From a checkpoint of a small contrastive audio-text model.
Data: 15625 training examples, 41.0 epochs.
Rows from block 2 of the audio encoder of a small contrastive audio-text model, named by matrix and row number. Rows with one number within an expert belong to one neuron, the router's apart. Each number is 128 + 24 x the weight over its row's rms, rounded and kept within 0 to 255. All counts start at 0. Numbers have three digits each.
After each expert's rows are labels from the 100 clips, of 14976, where the router gives the expert most weight on average: "top examples" is what is common among them; "loudest band" is the band of the loudest frequency at the time of the peak. Only what is clearly more common there than usual is listed. The data: read English sentences (LibriTTS-R). In brackets: how many of the 100, against the usual share in percent.
# router: slot weights (encoder.blocks.2.mlp.router.weight, 32x160), inputs 80-159
# up: expert up (encoder.blocks.2.mlp.up, 32x32x160), inputs 80-159
# down: expert down (encoder.blocks.2.mlp.down, 32x160x32, transposed), outputs 80-159

# expert 7
router.7:117133144167127125136108149128139111119172105130098137087096120122118088110103108136133148144108176106122118151113144089099145102117080091122113124175159173076114139145118107162109120145105129141143136118122143145161131141139123085118156164
up.0:095189143130133160139083149131136160133103099149151138123119157136109126123149112139146117116119126101126110150145174137114148156134144139142132101117137113107115172160124137114126119160095109147162099100136122123090068148090130119138145136
down.0:105193118146121133124150121150136111124159154131130144134112121137135150127106119133071121105119159131098145149142118082146163118165183099121120121123126098079130156112117127133158122196147108120135128148120153105140109175096117133120134109
up.1:107109102078107126151123126144130152092153117134135094088106143116129145110121084160184112125129170135107134173115143141085185091105150151122171140159110095148137103127149127107157136117088174124156113141132144112102115160147142111135130141
down.1:102108141119087149126123148148059146086131155105154129116136127102112167153127185148139087108070109132135151100138153153179112148168143158122123115135125135112082164103151156148115112137073131160112145095109133113123127101117139146084150093
up.2:160113158079135110148111133122127127126150072136129140133121137139103174145094123114160132128083127125168139132104129145145083110163138131151116120121154132126144102119157139151125123095123094125143130163167156138141101091133140156124121139
down.2:114115113116117147146126159129088106146157095166165179124134084148149158146138113108160159120085080116146128098137148141106136138110159116140156137131096164115095078106098113158135087097117165136117112138151159165141170121125074157122136128
up.3:144139140127130107151115160132125132134136135137138120106107137092090125138174182153140112124165092140093145151104137117140171097159137106124119178076136123135125136093177137144092081144118121130078106120138145118144151105118128130101136108
down.3:124180153115116147128168184139101139120143128133106105081115118116135160138121153136134103133111120104147122144152124130107173138085131124208085111151143159137120113113095135061086137131128134083117095110161129135146128140097117146094116125
up.4:118122102119145112151145091119171119124141140142096138105113112128140163128104144132154115134108153161174122151181110140142116097100126138141158144109097116207113092094125140150146159138132155140129099135154166125150069105115176086144123146
down.4:146129128169143101125087080127121112135171097106135132101182108092076119138139137115153142134066116126136124147107117088162124103116128150105147133125143149116153150094138134107157136105123112181129098137107122139133131129145133145141109108
up.5:114137131120106117164098131145119099105149140087102133158155134139124133138157134102138167130122102097135155130135155146149114102100142137157142091092124112154126101129106101135128136110147109097129095125149068128175093156105126116139147093
down.5:145133119155115131100149051114114117109105137119109172132101125104086148103154102121141113130135138134106134144075154133122083138141134093104175126088130142136099107151102130105120099123131174126185136115119114112128133154132129142161110094
up.6:150149135146102143129102166157129127153142115088159125119175146124139143178112119151151138148119081146134148129145116104147153113148150146124105090111127121080145118126117132091181136148114134150124152123105164112134160114089090147179133130
down.6:121138183150181130131128102158120178143118108136101138137133100117116131128145150097130174124126167120150125130112137114119166140145115128150091100126079156148120125142084154071177118161136122114101106160089145092089143178115112105110143121
up.7:145132117103139110099139146110120135140119117141150131091155129177162150177170135135150161148145117124118137156158132109113127138137134151090121143181155109111094143130137146125140130134147118152099137093152106111089119101157114202078135076
down.7:103162107137099085140161173108141151119106130130110147115166127158152098155090130098120120106106142106125146106119144114162195117130111118123081146125101123120168112114065133131126125107105132145099131151152178143110107153116152086145105115
up.8:171106129142162141103166123164134141137121110079131082100121144058133151139132128192113128079105142098091127128106096152089161109120106120145102098114131074121123154118112133144142161156101108144128108141130115109107146109120109148158100094
down.8:108099141077146124166155122149170151123141182119131127158145164094084111164116136130131096143140165125129122163076102152138107179138109103111124110120145122158128121168100121113146156149109133115113129109138130093130101134140176118138110103
top examples: the word "her" (26 vs 7.8)
loudest band: 250 to 500 Hz (48 vs 12.2)

# expert 29
router.29:126111125207182160127130144134103147125157162154160139125086149123101164123115105107157103091102124137141135123107128122104131155142181151115097117119114120114172138125145158100101121108111115147142149145112092109149136103152123115089115092
up.0:118157156092130150130127107125132128119122156190114146144136122094146129115156151090133132090129124113123134093155165130128117074121130112129076127092173141150086140121102123097120119134164130100131142192132175194117116149136134117103120164
down.0:075155100137110135158096116100130115127116108115087143125168148114118128121153083119104125101118126135141117162117119160153132128098150107168118117085136117050097159141130095088131134157128163128128177101138147123166119123089113120113151128
up.1:111185128131159143122127101114131127116121123178125125088114147047165103127122120105131091121104134155110147151169138114136151131146140146139090126170134135108118117113092098145130129180108157126133163100148169128148158123128150156122088175
down.1:102132152126102134108152136135142087127180129119144142162154105049109132167124108130127124092149141101082071155105136199124127130121117124133123127095112107112159141144128187143149152122163108139115141136144114141110158139137154109140121118
up.2:126154150122154115126100124142131067147151153124143148131132146167111188134140153177115105142111129119100121162093121118115129121141131149086108123121118110128122163140157145101141185155124191126105155172134145089105137151151118167113107182
down.2:104127150103121065149153146142101092121134078164158117116152109101173142134092125103106099080142139099149102126120138112135169121143115158126113149165122103132148101120147137107132067145137137165165155124124142161116166126101098157142179142
up.3:099115123192111170156103112119109138104110147158120146117181149148095133114140125188168159118132187119097121142113103116153104123165138087072140127135150121161116109123127152130120063124122187106076133161136105140120080133130095155101132082
down.3:164121128146108151140146082101086137092181110140165141147123135150091059139130108157110131181114134111123116122159082121087147161100115164142144137176140158130139125130148131132148145096160154097110142158149137133130112170121135137156124150
up.4:100136120111147137123126110137149128162139140102095143127150148148145175161117174177129106148071138113110148113115137105136131149123136104129144081137133139133146114155106093082159096150122135158139119112114129144129091172136157114099123165
down.4:117149123095128121165185105191125055138141135156121125136124145124162129079135114085155120113085170114105097112098156132118108086129130096110132112118113136120140154128138133110122163160087149154146123080122116113148148126116127145125143094
up.5:140102145111096154146157175092086138134143135151138156177105152071073123132187132146148111118095098161108091096139127163112097095144125105132122115135114128116163147157131126133111113124135153120121143113116144125127108189093162145108097142
down.5:144144097133124116171137119158113099130138139129154121136109102119096140107137112130148096109131137134112149134084135137123096116117104117138094122168144095092149095153129124129144120144112189094090139117116124139155150139122087121117101148
up.6:182110120104146130114149094141114146123127125117121126116134131122130154093098126128110092145132138176134087137157170156134137124118117101110108112115120117161168157192164168131144129087106126112102154098128149117126113137122129110160107117
down.6:098125137091147115112100102124134146134115144131143147136151130112135132124171126151125153138126140096129083092149105077116141111107118099145140129102093082150095142163140069181081108109163095145118139110078124142087117113099122123099120152
up.7:139102156130120097157109171118128145113111084136143152124096156091160128158152121182117170119174118128101105094112103159160139112078133133109132099125127156102099140130121116112138152119097093123129150114126127149105165131134169109147155115
down.7:119087125119108161121130106134127121118169123115083154123092110127124116159177108129115146126095126158097134141136083124128135111150138131139125145095105135075115118102117135109171096133096128139179108109109144136115109111108132135116176114
up.8:137153131158137116204147123098174109113085144128122138100146136111152085153093114104129074156116161110145138113095145121143124122117150121129138084135156130152155130148147129142136110123123086114137139152132096134111105146114107135175111171
down.8:132134137138105166147101122103137151152175147084140088124099131118139116139130066150126123167125113122111179139136139151088150150104128148133164087150140145137076088122085084110100130107145102112161140127094100135140077115118139143141140098
top examples: voice: male (75 vs 47.8); the word "for" (25 vs 9.4)
loudest band: 250 to 500 Hz (40 vs 12.2)

# expert 1
router.1:157115120144165144113131153127110116090096170155108121126148135128129113106126114124143094142066138074128135151048142112137103153104141113126105158142143185125110104116143108146147123127096116170119113157144099112160155145124124108113125122
up.0:168170103137166118140136146112131114160130167116133146162098156125143157112133141173128173132137138109123126135156090145121127148138101131147133137119139119109131139147140110113159162146101147163065132164158098057110120146117173154114143141
down.0:088143118153165110140098081104106132136115125146115141156097129141105137138131132153149158093140093082167151127092112132141129143146130058134112155140141130135113118113110165110081123141128154097171135128139154106104155160153126112126132135
up.1:156112137142159121132085113101155113090137113137120169113137111135122136139168086167172107160099128146137102155118113149069164124141147145104105140123175119118132116139145148156133149105132105089133140108111114120104097107140115163125147115
down.1:144103158112109156103089105115129133090114128114117119130084115117139119112118162068180119112104104120143155116114087158142072154118112108084098101129157095102152117138153139101132095127087115123118139133115177138151150073147121139124161087
up.2:085150142162170121126112145103114135148127141138153142092130127151132163105126125098137146116070127101099106110135155135096109135128163156137145125112096096148118123124124129138155144070094174157131128119112130174137147113144156145113117165
down.2:149168131158138098152073116133083155121148129146139151106139143117146119126110118113122145106114156104098131149172103102124131119151094130115136145097165075102138143162099150136146119147143093077129140136134097133112164149186121139140110122
up.3:118108083118131095093164139103132108144075085157146099152105100151089108146173132138095129104160100118151142113168101136160118150158144115165102109154117131129099170121077121154164106144111119111138086111115122144114139158102119087130179127
down.3:116110134110130099131091138131106133144094098077116115124128098148087128121116095111104098106098141176116148155111110129145107113111127128119143156083118095150141117125075107132102116106124155090147119140122107097106080200120126098143108155
up.4:131138105171128116137106105179116112168151151128169153087135130134130122150130139120172090144121109104082139131123112181117152141151108123151147143125135123119169088087132158153162138118163092153115102156099187132153124124189092106135097141
down.4:115158147114102107121111118094144130105096100107133138130101101152116136123143181101115156090100130146108099131150135050109134109101107133122097125140138093147125127126112116142167122112118169106107119115095143130132080102128137111100173103
up.5:120085155144095126095163114126086136120099137140150160145119098108123143092160131133102085117114128139114138130119139140105149128132155084127128097141165111128149120144121135112118129173071127116142127160141108118110129135130121127149153156
down.5:149156103086111105154157140115110141124095151081125187138157112118085142202147156131151103128139152129111104133105164128117141094122143138124123162102111124119132178125121073136103116148092057130148093107115126134136111150158133130095167131
up.6:161125141110178123125107108147131121114126134107142106130175142136176159171123142148150145150119116173122128107138135198130139105136150090145088131140156111129124169118100113155126132096111118166154112131111144126171139102147143099072140121
down.6:111122081121104109168117107163105095141135122131118093110107125078147143155135149144091180085140125163128099148130138141133142075178131100120149124150127127110138112086106125175119118107104128146139130152095116151153154115132121133147136105
up.7:169106130151112127092164133157122088121159144134084156141110150127086131117119108101146102118121134120124079139138138092100142162108063112077118126120120107121155159110122147125123134110111070117121113101143095109189124157135136159152136114
down.7:150126078156122158118136165164106100130144128156147157125156099118119136170094139113145140142138107118162119123159155162078074094140097144115171113117105116069148132119146143107132149108112138133128123115168105166140109102110123116112111095
up.8:109086113153160149118128098125102125149144098132120133130112124126130152136135157155070091152144145146131161116112131107103093108184158100144172129125128096128138127102122082138164107115051136141106138119127122135127134152112158168098106097
down.8:093173101115095093139124169143139127126139086106106120137132163143141136101107152128115156104137127164148147105086060120184151146130126085098088100115139135143153095132151152149123166126121120115156145153124095145145136131132125122104089156
top examples: the word "the" (78 vs 49)
loudest band: 250 to 500 Hz (40 vs 12.2)

# expert 27
router.27:154164143137173147114114115162101113111083143161132152139093135135141120164117164103162085112105160106104099103118137104144140108157112102158111137140163121080133120093125142139138124129133127132119112109138134147133142100136077112128109131
up.0:133099148146107098132134126103144107088166064097130146113138088109113188129149140084119126155137123130122191120123153142108107120112123117115095127128141136098146098137159133092117099123099115142141135124109127093141081161137138128138104122
down.0:129117147135140122139124129131161142140169150134148130113159163155124141117117137130135125131176142188065066092122135156120139144124201111125139144099157095089112143125098093148101145180110088108154095093097097103131151128148091154176135081
up.1:166118113127101144110159121129153090144155090110150145167155128058110134133091141112120071121116108130125197120148120109099159116134147155100132139131141117105151109115133139130120155082139103090155154139093146110129107142121113105161137141
down.1:142159079148171139106146128123121166138127102121200131095101144160169147119121145119178115103127106127140068124123134143166122108108109140164136161094113119122124113129143100118120156131103163139141118118113142156134132135121163124124171151
up.2:115157130149126136133160115105137149143123167115102143095125145128144096107142154100132108153132122160151128138139146139133133102096121121101170129083081125107094140136112113092112114116117160128162163107105127148120108140110156146085135085
down.2:135157150126128123123154110141114148101135138152112099149134161138154157137094129147185118128164120132124129117147174103101118151171157147100140065131111104113151132114099133112123150094134136130117141161128135162113155110144143105158148115
up.3:144122107115113191137131145132154191121168127101102099138111153084173163095122072159141072133155130137119098142128131172080147126138106129091127134143122107149126117119137136079118107132139137164103133100115138097145131102152153152136117123
down.3:077149081138122109120160162162140148097148107108158142136120129121081121114134128164083132088094173095141125161107143146121175102157144131089131105137128085149147114142110095137155151123146122142104145121092095134110161128074128129119138103
up.4:139110115129116137117129119126108128142135162098089108117093119157126147126148124133158127119124137148130113136103158163126163117104137070106141129155150158144150148117077142151109084165145150099100138101112093162138114147141083115103148108
down.4:112117131083097132127135130138156134126147091135110161135157152130132125154182143134120090115139151149121148147115104116154089124170120171131080145097154052099135141152106117109145133107092153130126147111150115160078130162135110136102138111
up.5:128155134081141165163133125148130116143139109165124119126088133131111137139156119114121147102085152139155146169142132121128101188116197151117132117131140123163152082111128127143155104093152137169116141124142132162166114095158101131142138171
down.5:137119132129126111122078129106144155140157114178141149098149113123167047140159134146151135112116131127152076142113104101116095091102091110175103126141138118123120093078137137133106104098153132145116114096110095111131092107147102151085127140
up.6:087153090110139127118153121100109108150127107126129132159082132129127132154122143153124128154130137099148144139145119125165089161131139139131131090144142130167118135112085083153151125153120148093140105134125141147111121166075133149153138148
down.6:114149108142139141105121090111156130127166087073089104122092118115129126129157114154135139088100126140124105163104138116137134130132144163086109109133112116149107127121095136145139157127162162106073147094174108107115101104137159094107077122
up.7:120082122108092088088136127119130098114130128119164116096130101185142114142131118145112105082135163143123157132125127151153112165155127152133074103118089131117113124120155127106145107138126119133069106133162159130138110130120136104137147137
down.7:119125144141120115151136117116135135121138160116168112139171085138114135135132095086147101101129125119087155142093190082123112124117147112095127105113146065126197147150105139094116144130184108143118142066162119131115131161141116113096136100
up.8:156127124115110125137122148106168139094126120116128118162152147126100076165115129117096133147116100110149168143113120113138093143158140140164130091128159138118103122119170126111159147133115153126125124145095125170136163097156139127144125135
down.8:083178107150112102136124100112161143098135158120125154099152153143152151141108152115124148122112117141127134151146133151141099162131123106100128094131124139151126139156142111145132109151162065098106123089179117119122127162158115099109129143
top examples: voice: male (73 vs 47.8)
loudest band: 250 to 500 Hz (46 vs 12.2); 500 to 1000 Hz (25 vs 7)

# expert 5
router.5:155129115142147147145101131115124140169099116144131108084106139147146109111113143148141158121143146144123134106115140089151140136143148124093161123118116139086169148149104172102129086113117147157129175132161144068139175105123084109093141165
up.0:089137135107152123077123123125132099184165119134146155079130152115146111138152141130125138115140112110079118137111117134103132150136138168114145097134101125099098118151099098109104134085135104117127128117117130115132140138087121158137144100
down.0:110149135173120097098116126108103103129142160160112107100134126141128077144108094178172131133182174105169120110122147159145105145157134159124131096115109129178100154141138115088109096140111142107153147128116118143137126102135129111115164154
up.1:123077160106104133105159129123091150100188136097108137089155172118108141128183096130123142089165171139144128137099120132127134156127099135089155107114162106153141097165089122158106115159114174131123156102116127111172132124101106136116140153
down.1:155155179165131112124127174089138126151147093140134150114121103167126150143105131129138143145124157101088128154103140138110144116148074168150131104109128138136158108121140129145132139109097154084102155135112125108143133077085120115135145146
up.2:144094184102122131157155137112153053159140129139133133141128083112137070135114150099140126125108154114135137106138143119160148118173113152146125147136138135113124167134138066156118112162144150128132086161165153111114142105147120107160076133
down.2:134121128180128092119122158115145095155137122116111163110136196114091109158123143122150155184141080158155129129087073196104138163133131082121131141111127120132157145105179113135116121146134155142111123111146149131145125146095147160113136104
up.3:081161112095118116127115084121134150127112175088161162140103099137122132097125077163102149081080153120131143107087140104165111116140074094126130094147130111130137126146098105140116148144108137119130117113136185136088130118158104163137120097
down.3:107123121112105137153116136164085157093132123135128129133104140135134131138172130115149170128156132116123113167100150134123123130071121147130133125126109103095125113105129128124113125128152129149150123125148120138123182125146080090161140139
up.4:129105175121107165136145109098104166144153165130134094098101161128132099085146117099121090132148080126122107118136117122171119119159095164131137155137147110128094087096156148081128088147097123138136131140141121140141108156186108139164156133
down.4:177155119076114148152104120118102153110156125095118140147136138118136153107095155101118121128131106140098135090109121119163144129154140136126150128089115106105158163122096094119143156140144097121127121120099165109102097105112111142102101152
up.5:126100140123151099131162137123142124106087179140125135115154165119122143110114155162140120128163097113145142145120120107128086134115168140127129160143133161098155131097136167154113147142099134107154127152161165172158146102112171140100163149
down.5:158191102132132157117126124076126144149103088141136177135118133119105125110182137141160098133145122136138079140107130079114165114087147130141094139112110132104146132150169149095127087150158145162147137136105162138104131155153134139122140101
up.6:127169142151160119157131108141111076141122099120079100164107139141150130166144152103134143121134119144108162156107083119115158097149114120090167096150106151143182150106132144125101155118117141147108094071167163126139121125142143105123132137
down.6:129164116087125122152146120169121123166162093163120090170170119102111136134129108090150127134141127141115146134158146085135110157118155114101127137108144096139108106135118076081171131111118092144166155144115096130156128150093140125123136120
up.7:115114122162133128154121135122091130133148123128121111112125128135160106129174123155142153085120110144115149104058114146160120140115142144084124152148172111133063072152147120170158139119118102123134135166153150131156144097114091134124164134
down.7:090154118153156178118178134144119134172136142117091118143114103146121113114153140148151140113112139157113126123142147106148123148066094087139058122115147147173130120158170121134118139093133107157114110157163150135137133166119105141145134157
up.8:117162164105115145105127123136162132081169155113156156147141104138104098137151116142090141093111160106178106167157115120129155113081141105130150125114120136114144131101113140149128146112147138132133217182104171075094087143155163152121140160
down.8:200140128160130130108093149158092131119127156107112148112103113155158183135113145145139146121124137107117149127158124110163109165144130107094162116139120174120138165115152110161120085105115135109085140162146133106132124138098097135132124092
top examples: the word "all" (28 vs 5.2)
loudest band: 250 to 500 Hz (33 vs 12.2)

# expert 25
router.25:149106104095083099145113080161155117106138146090086096154101119136139139135111152117104123150133119143106090101135102134158093128103097156118102110143108098119115143098134098094155150116109144115113110123126103116135164142149120090107097123
up.0:130135147141154110140104094123107117103140106125102172135107133139120122121114117104132136138117138184138114128135181124118120126127174105147133059151133120128154128108155117118083155099124130171133083084124124159129113140120109144165138091
down.0:121168102139115125141125080143157116123074139125111108102124174147109117091107094105141130115133129161099142118119161134144156073075113120131080110123171102121094113134141131155112131091079108101113136130111121120102123143076124141142135121
up.1:180125124147114112107124100095081146148119099101126153132125075163148163165106145121175080087134144151139145128133138119131136105115149103113111178142116093133133155116136117132098090134140113117085101155110145121097141115146058147151145126
down.1:126104180115126141122086106098143111142120168146120154058108119118140125147178154140100102110123120118123141094101088158124126136148154122148120137148129106144131180145100134162136106111139183143141131139109145112133122113116123114109086187
up.2:134173124103114132138106121146130103155116184109113107143105163141143111152150180099134179147120145143118114116114130092051123120116118164149111066130080099112078153105073117122156139101111152091109128143132095113101166126160152106113118126
down.2:092155095119098148127108121162141105121101144108153171137144148126143097173146108107108126176142144132156168124121115137145092101074135153117182152185110108106119136137079142155133100112110167095120111167151107115088171121129118135118103107
up.3:113200106155121116122117115087130146141148100132115127122111122126167145162079143137127140100145086154098058114118133154131126161135132118106129167141168110123160124136179112162154120184098146121130159144116123130121130102133121118083107147
down.3:146138134143125168161118140127120102138118060119137094131165150096086102121146126111123146122120124105131133148105092142104119136123132135134154144106118155098111140097151143149089117051127134118123129113109141101141094117114124097128152171
up.4:112098100127108128156140147076146120109103139169098114152147106127101131085128133128104106183152111129138138133131170107159114131109166126088094126138117143161137181140139154112140101059091143146098138155161091122122106143150185142120148106
down.4:108165138072135111092093135105117072129135135099113145132128144095153130188147131131139136148152144118137120138114145114097150125143144097128136088120119145143139151112107101164140114094145137068123097171145093088124144150159089094132128068
up.5:153096106126091083085118107138140132121119070128095131134132139152119147116127098119098117151115112151102108089130116119183109122103089133106121194162126130154158128151122105111133175105113125170119112112120158130159123136119095116126118166
down.5:131116150105142188140154129130155143131112125146112152134097165138115140166112128138117159153095121153136110137109144101137125134131126155134131149170136096135148173168137136100186172139131112168152128117138113144115109129116100154138084165
up.6:119145120135094138117134140167136090118099160129111160135118102128157144151108133177142111117129177106133121161108162155145162136109157111130103185126130150117117113151110124125070076103166131147104098117076112132117140160140135098159098133
down.6:101124141119071096136151135153096158136125131140112076107146122097143165141117137099099161154145066092092103155141093130116091146116133141124132111093181140148091124117168098105131117123153126103153129152135148139166164150124107076146150169
up.7:094182122118150110115152112113127096089130135172138135103197163107152157159115114147187155155084103108181123139144138130132129091157175112123116142155139120113147150093129100139180137162088123138118135138115152141099129102123115132140114175
down.7:137111142119058133125090106131159116174157079118125135125127144087147116131124114093137128107125150152146138114159088126139129106143127092125139109167107117150115128148136101148132096117135085080137133137133151133086126127145145092123108111
up.8:145158116139094114099125124128124153130171114091098108124160096137110132158133128076099145127108105169138110101079096119140119182164133114125155166142117112087153113105133140152116161112119118131132110123114142117162096099090110122109145132
down.8:154114116158131139131139148121146152112111119124116079106088145130119146150121096118096137142141091104184156131117100123134113141158153131136159123093175148135124151139127126165104175149134117094122117148131102114111099152134177175137121108
top examples: the word "is" (29 vs 9.9)
loudest band: 4000 to 8000 Hz (39 vs 5.1)

# expert 20
router.20:150134137142158152127092150123102122127169114104116119111133136137114120104123158136182148159115133122153106170069122141153150120105140109130090128149116151108124159111162125141149107156126093155170143100129111087134140144112173128158111175
up.0:138171169083144189105161135128110138140122143178108067104139050113119142168116160117111136157140155117105121106106091122108132142161125114123110120122108110115150116149144158116129156121136127141079155141122177111132131153165103120105159138
down.0:123096143111079129135149114110139110092102139151123129146133125112129138133073112091141138150170139129085118113168084153135088106141131117129181104145106124095137073096149107111108116110146160158143103087113114100110098153113149126127105133
up.1:155122128137166122129145150128094141142135127126134141108163129081171135146128140138138111136114142070117108129103150139140148142156140130152111151127179100114135126121187091100094157134145129137149151115174093143136116080123105122152101165
down.1:106161096122163140120154109171111129129154106140127125067138145113130168161136136113130115137121162143133140110143110125127095146148143099124128064112170108101132092165141075121141130121137109130120154099172108109102159093114086120109144136
up.2:135116132150098133171126139181123115139154117104147144164141112081145151140108099108117102121108129145124134111134119090093149147152128109134119097139133106108154161122140183103081164140122131147105110110148112150116173067113089116156144146
down.2:140128128156144146160135115136146154119156089115121144099100162105137152112132162121123121135093054148146118155133130165115193111153140134092158089108135147140092143134117152150155120107159140133152111110151128106148134125098156093169124091
up.3:093173139118134142174117124133162176129142192158101113098132152098110132141145143157160131089116131065133127162137152103125113096154119152129145138087175138150128130135119139141157180158129101123159154136125092126117105138115145137084139153
down.3:098125096102126130125122117168093121068126123125109093105128118118133120150116153108157128131142133144121127155162101106119126149131151122103167102120120125119139131125110133120140074085144104127103076145162106138124111101152060139110159118
up.4:137149111146117153102145143127154166157119138122135130133104091110122114144105099161142131122089119073142099129096127151137086095107121146142114170164119158149132145180124127129121142119108127114105113144140119174148093136145147089147143150
down.4:082166158109133122158137065091102117183135111130118113108127111125143125106127124122118104139112108144167193074123133123113139113102110121103128128130119121130112099111177145122159159143111117175082116146143137135122133137118168144138145136
up.5:117179163103121118076124113147125119142077117143126114104157140111119112128134135100145126096120136118134145151135102094129118126101131094144133086156166146144135086165165095137127094125086113119131134152121116105116132129130134060155111101
down.5:122112122101140109111184131085114123084110134088097124142118102101173130125151140110107146119135156122117078125137108122134134099106095160115147105086118108161130150131109129073130125099084139132142097154086109148128111159148136138149145110
up.6:147138126092120141134099083102112145114140114079141090125126085125094147147147150157099090175134138118164101083139143108116149107150054081138134183163148107093138130091170085186138133169127132122152127169147149132115109134108141138129094108
down.6:096086129125142115149131124164125147157095131112130125118121118126123138152138164144136096120127142146152099143164114131111158137117122140118136127124146157132097175145126124170112125147100189129116118097141143152123154095153163134099141143
up.7:095076152130146140088164107104119111158124159125146140111165105130101124129109191135114119117120121123139111091090114129121134156113131144141130125103137129146118093153112141129180082158162123158161133138104130125166117161166145109154149105
down.7:132165156121102119098155146124152160135134146116114133110064132160118126085118133135163145126133139118106148149121124126123135139148147129143121155162119138142139139178135140125092091135100112095095119136128158190124150138106124104087111107
up.8:128125088105113176119144080128093127096129115095105155114134126110103164136140101205149093106144111116174107150112144147101144145108132130152129134097157095127155122171190145143138119104096160072131137131143193107120139117154117153128139129
down.8:092091100134135098142110120112124142091118123116117115097144111130163089065109142133166108167165162099118126136141116094085127146133141157119123092103140120137109147150112169102172152114126157122138164156093131133145109168153177126138112120
top examples: the word "the" (77 vs 49)
loudest band: 500 to 1000 Hz (26 vs 7)

# expert 26
router.26:127114136167112161125112109115100144122136164133111113143131105081144174107124133112107125139097196137163132136072111127128123159162145103112122143162115151099110179145172099133137100116115138137127115110116128131163161098140136109118143147
up.0:135101146124090095167134124111116145122107136079168108138132108135125120086120124130125149110117140080168151114183126137126103126168105114154163163110111135117131191123170137097130135116109151093113124141170115134109143145174131127141186137
down.0:130185103089091152076119123092133121129152084133123109156154134134110130145122136113114127097129095119110096153113130147141130072160103104173147128126142133116154122128094144205122139096106112127145113164095112179142123110079140154102115120
up.1:112124119118130153117110127121128121132162128139107132150129175108130102092141119097155085149113111128135110140129166117085143133116155088122109115125091090140119126144144097151105132122131108135132147113090128133134133107166127121126128134
down.1:099113067164143139108151130135143116145145114140136117116139176095093124135125089127129154081121098139124118108096139099092102122102111116120103120125112160122156155131119068149170142130146147068116110138107158154081122093159112115092151117
up.2:101100175123133103133105114145103141137120087134140167135083136142125177122114158158150138129192105098114107139120138147108150139170132149103099135154170160106099068142156107116119141113135129158092088118151135131133111132106137133147127127
down.2:100103122088142176129090121107111197164083157115134104120121129092094089114109128125113114164123109157100162096135117091105180138116113147103114117106129139099167091152096103149178125182147110147131158131120122102125105150153121109078145125
up.3:156131121119105142095136114150149148111094154151118116138119129159129145122080116148116086141138146151160092146126114131143127120123131145161115136104137177139140102067135161094171119187120126147127115151123108125157135110181114093125111110
down.3:138116099175129127132087131079108108107133131128130099142168082119073100158113135139120135166163148124125095130106126146080125138154131107111145165158183116131143108100131138134131119111142129163136123098179108117138133120142159179120125115
up.4:157092141112095157126161153168118137087106158108152125142118125097097135112092137102120095139117109103172078100098113119144098124080159145136115094124082146126131128148129176102133098150126097094136135157120137105107159118097109117097132108
down.4:162147087152179135102103129111150165114084116123140139152100145114157183106107093089121110117103147143159136172133132121124093166130181145114135134127162116078112137174157085138124160155116121110143172149084104117137129128075193110117119130
up.5:107172137142138096116158092120131123144081071120139147059132137176130084111121108146132141156133117116146132152109148137152168104097161103114142102100150135104089129085064096128145068141092128135169130151150121135140097135109128106131163113
down.5:086133156127093068146095120153115102161104177082079122124130119120093145115138118112130128197120138146125139154119126100107167130143132131113118174170116137148091122115143148122160120101156168124165129129098140113145146151115145104144114153
up.6:067059127133075112102088124098147140118171066120129119145176143152145126127163103118164118119151123105126174126135130144124112118074115147147157156151134115129119167132131124124122177117122148129097101136119077120125107179145123102118132137
down.6:184154115150150133126118075104146154093113161119105143102128122095126117104143109129133170135160147162129162098149158095114112139104140141151142131116084085161147161077152110131132160128081189144096136092110146150131099084106132139129142098
up.7:056142148113131129111109139111109124142098084106111141144168125135125102085165087147103142129120127098111102111184139090116153141142134084152158102171109114110094098081143107101149157168119144104151066144141123116148161153146114122088109144
down.7:098135124180155130118132108144146132150101101114109149104141116094125131084114121126135094098146145106124154127147163161123148118170137131154098116148133144106107158124103087131148149171113147159109146146162160122160113115145135131120108146
up.8:072137148118097100179090158114102132138178143129151140152115151090147121117144091106153146088135166120105110117138097119126128087170134178082152137121109133105129159123119153153137161119120137156123139114133086136106131114147139134148151148
down.8:145148144139106073087104142136128175118141123132084149149163120084115147106151153166102095157134118101143147158154123138133158137110131077125163120118145089117077112089102143122119128128099112125157126099104098132120106146123137114117094153
top examples: the word "she" (57 vs 8.6)
loudest band: 2000 to 4000 Hz (80 vs 2.2)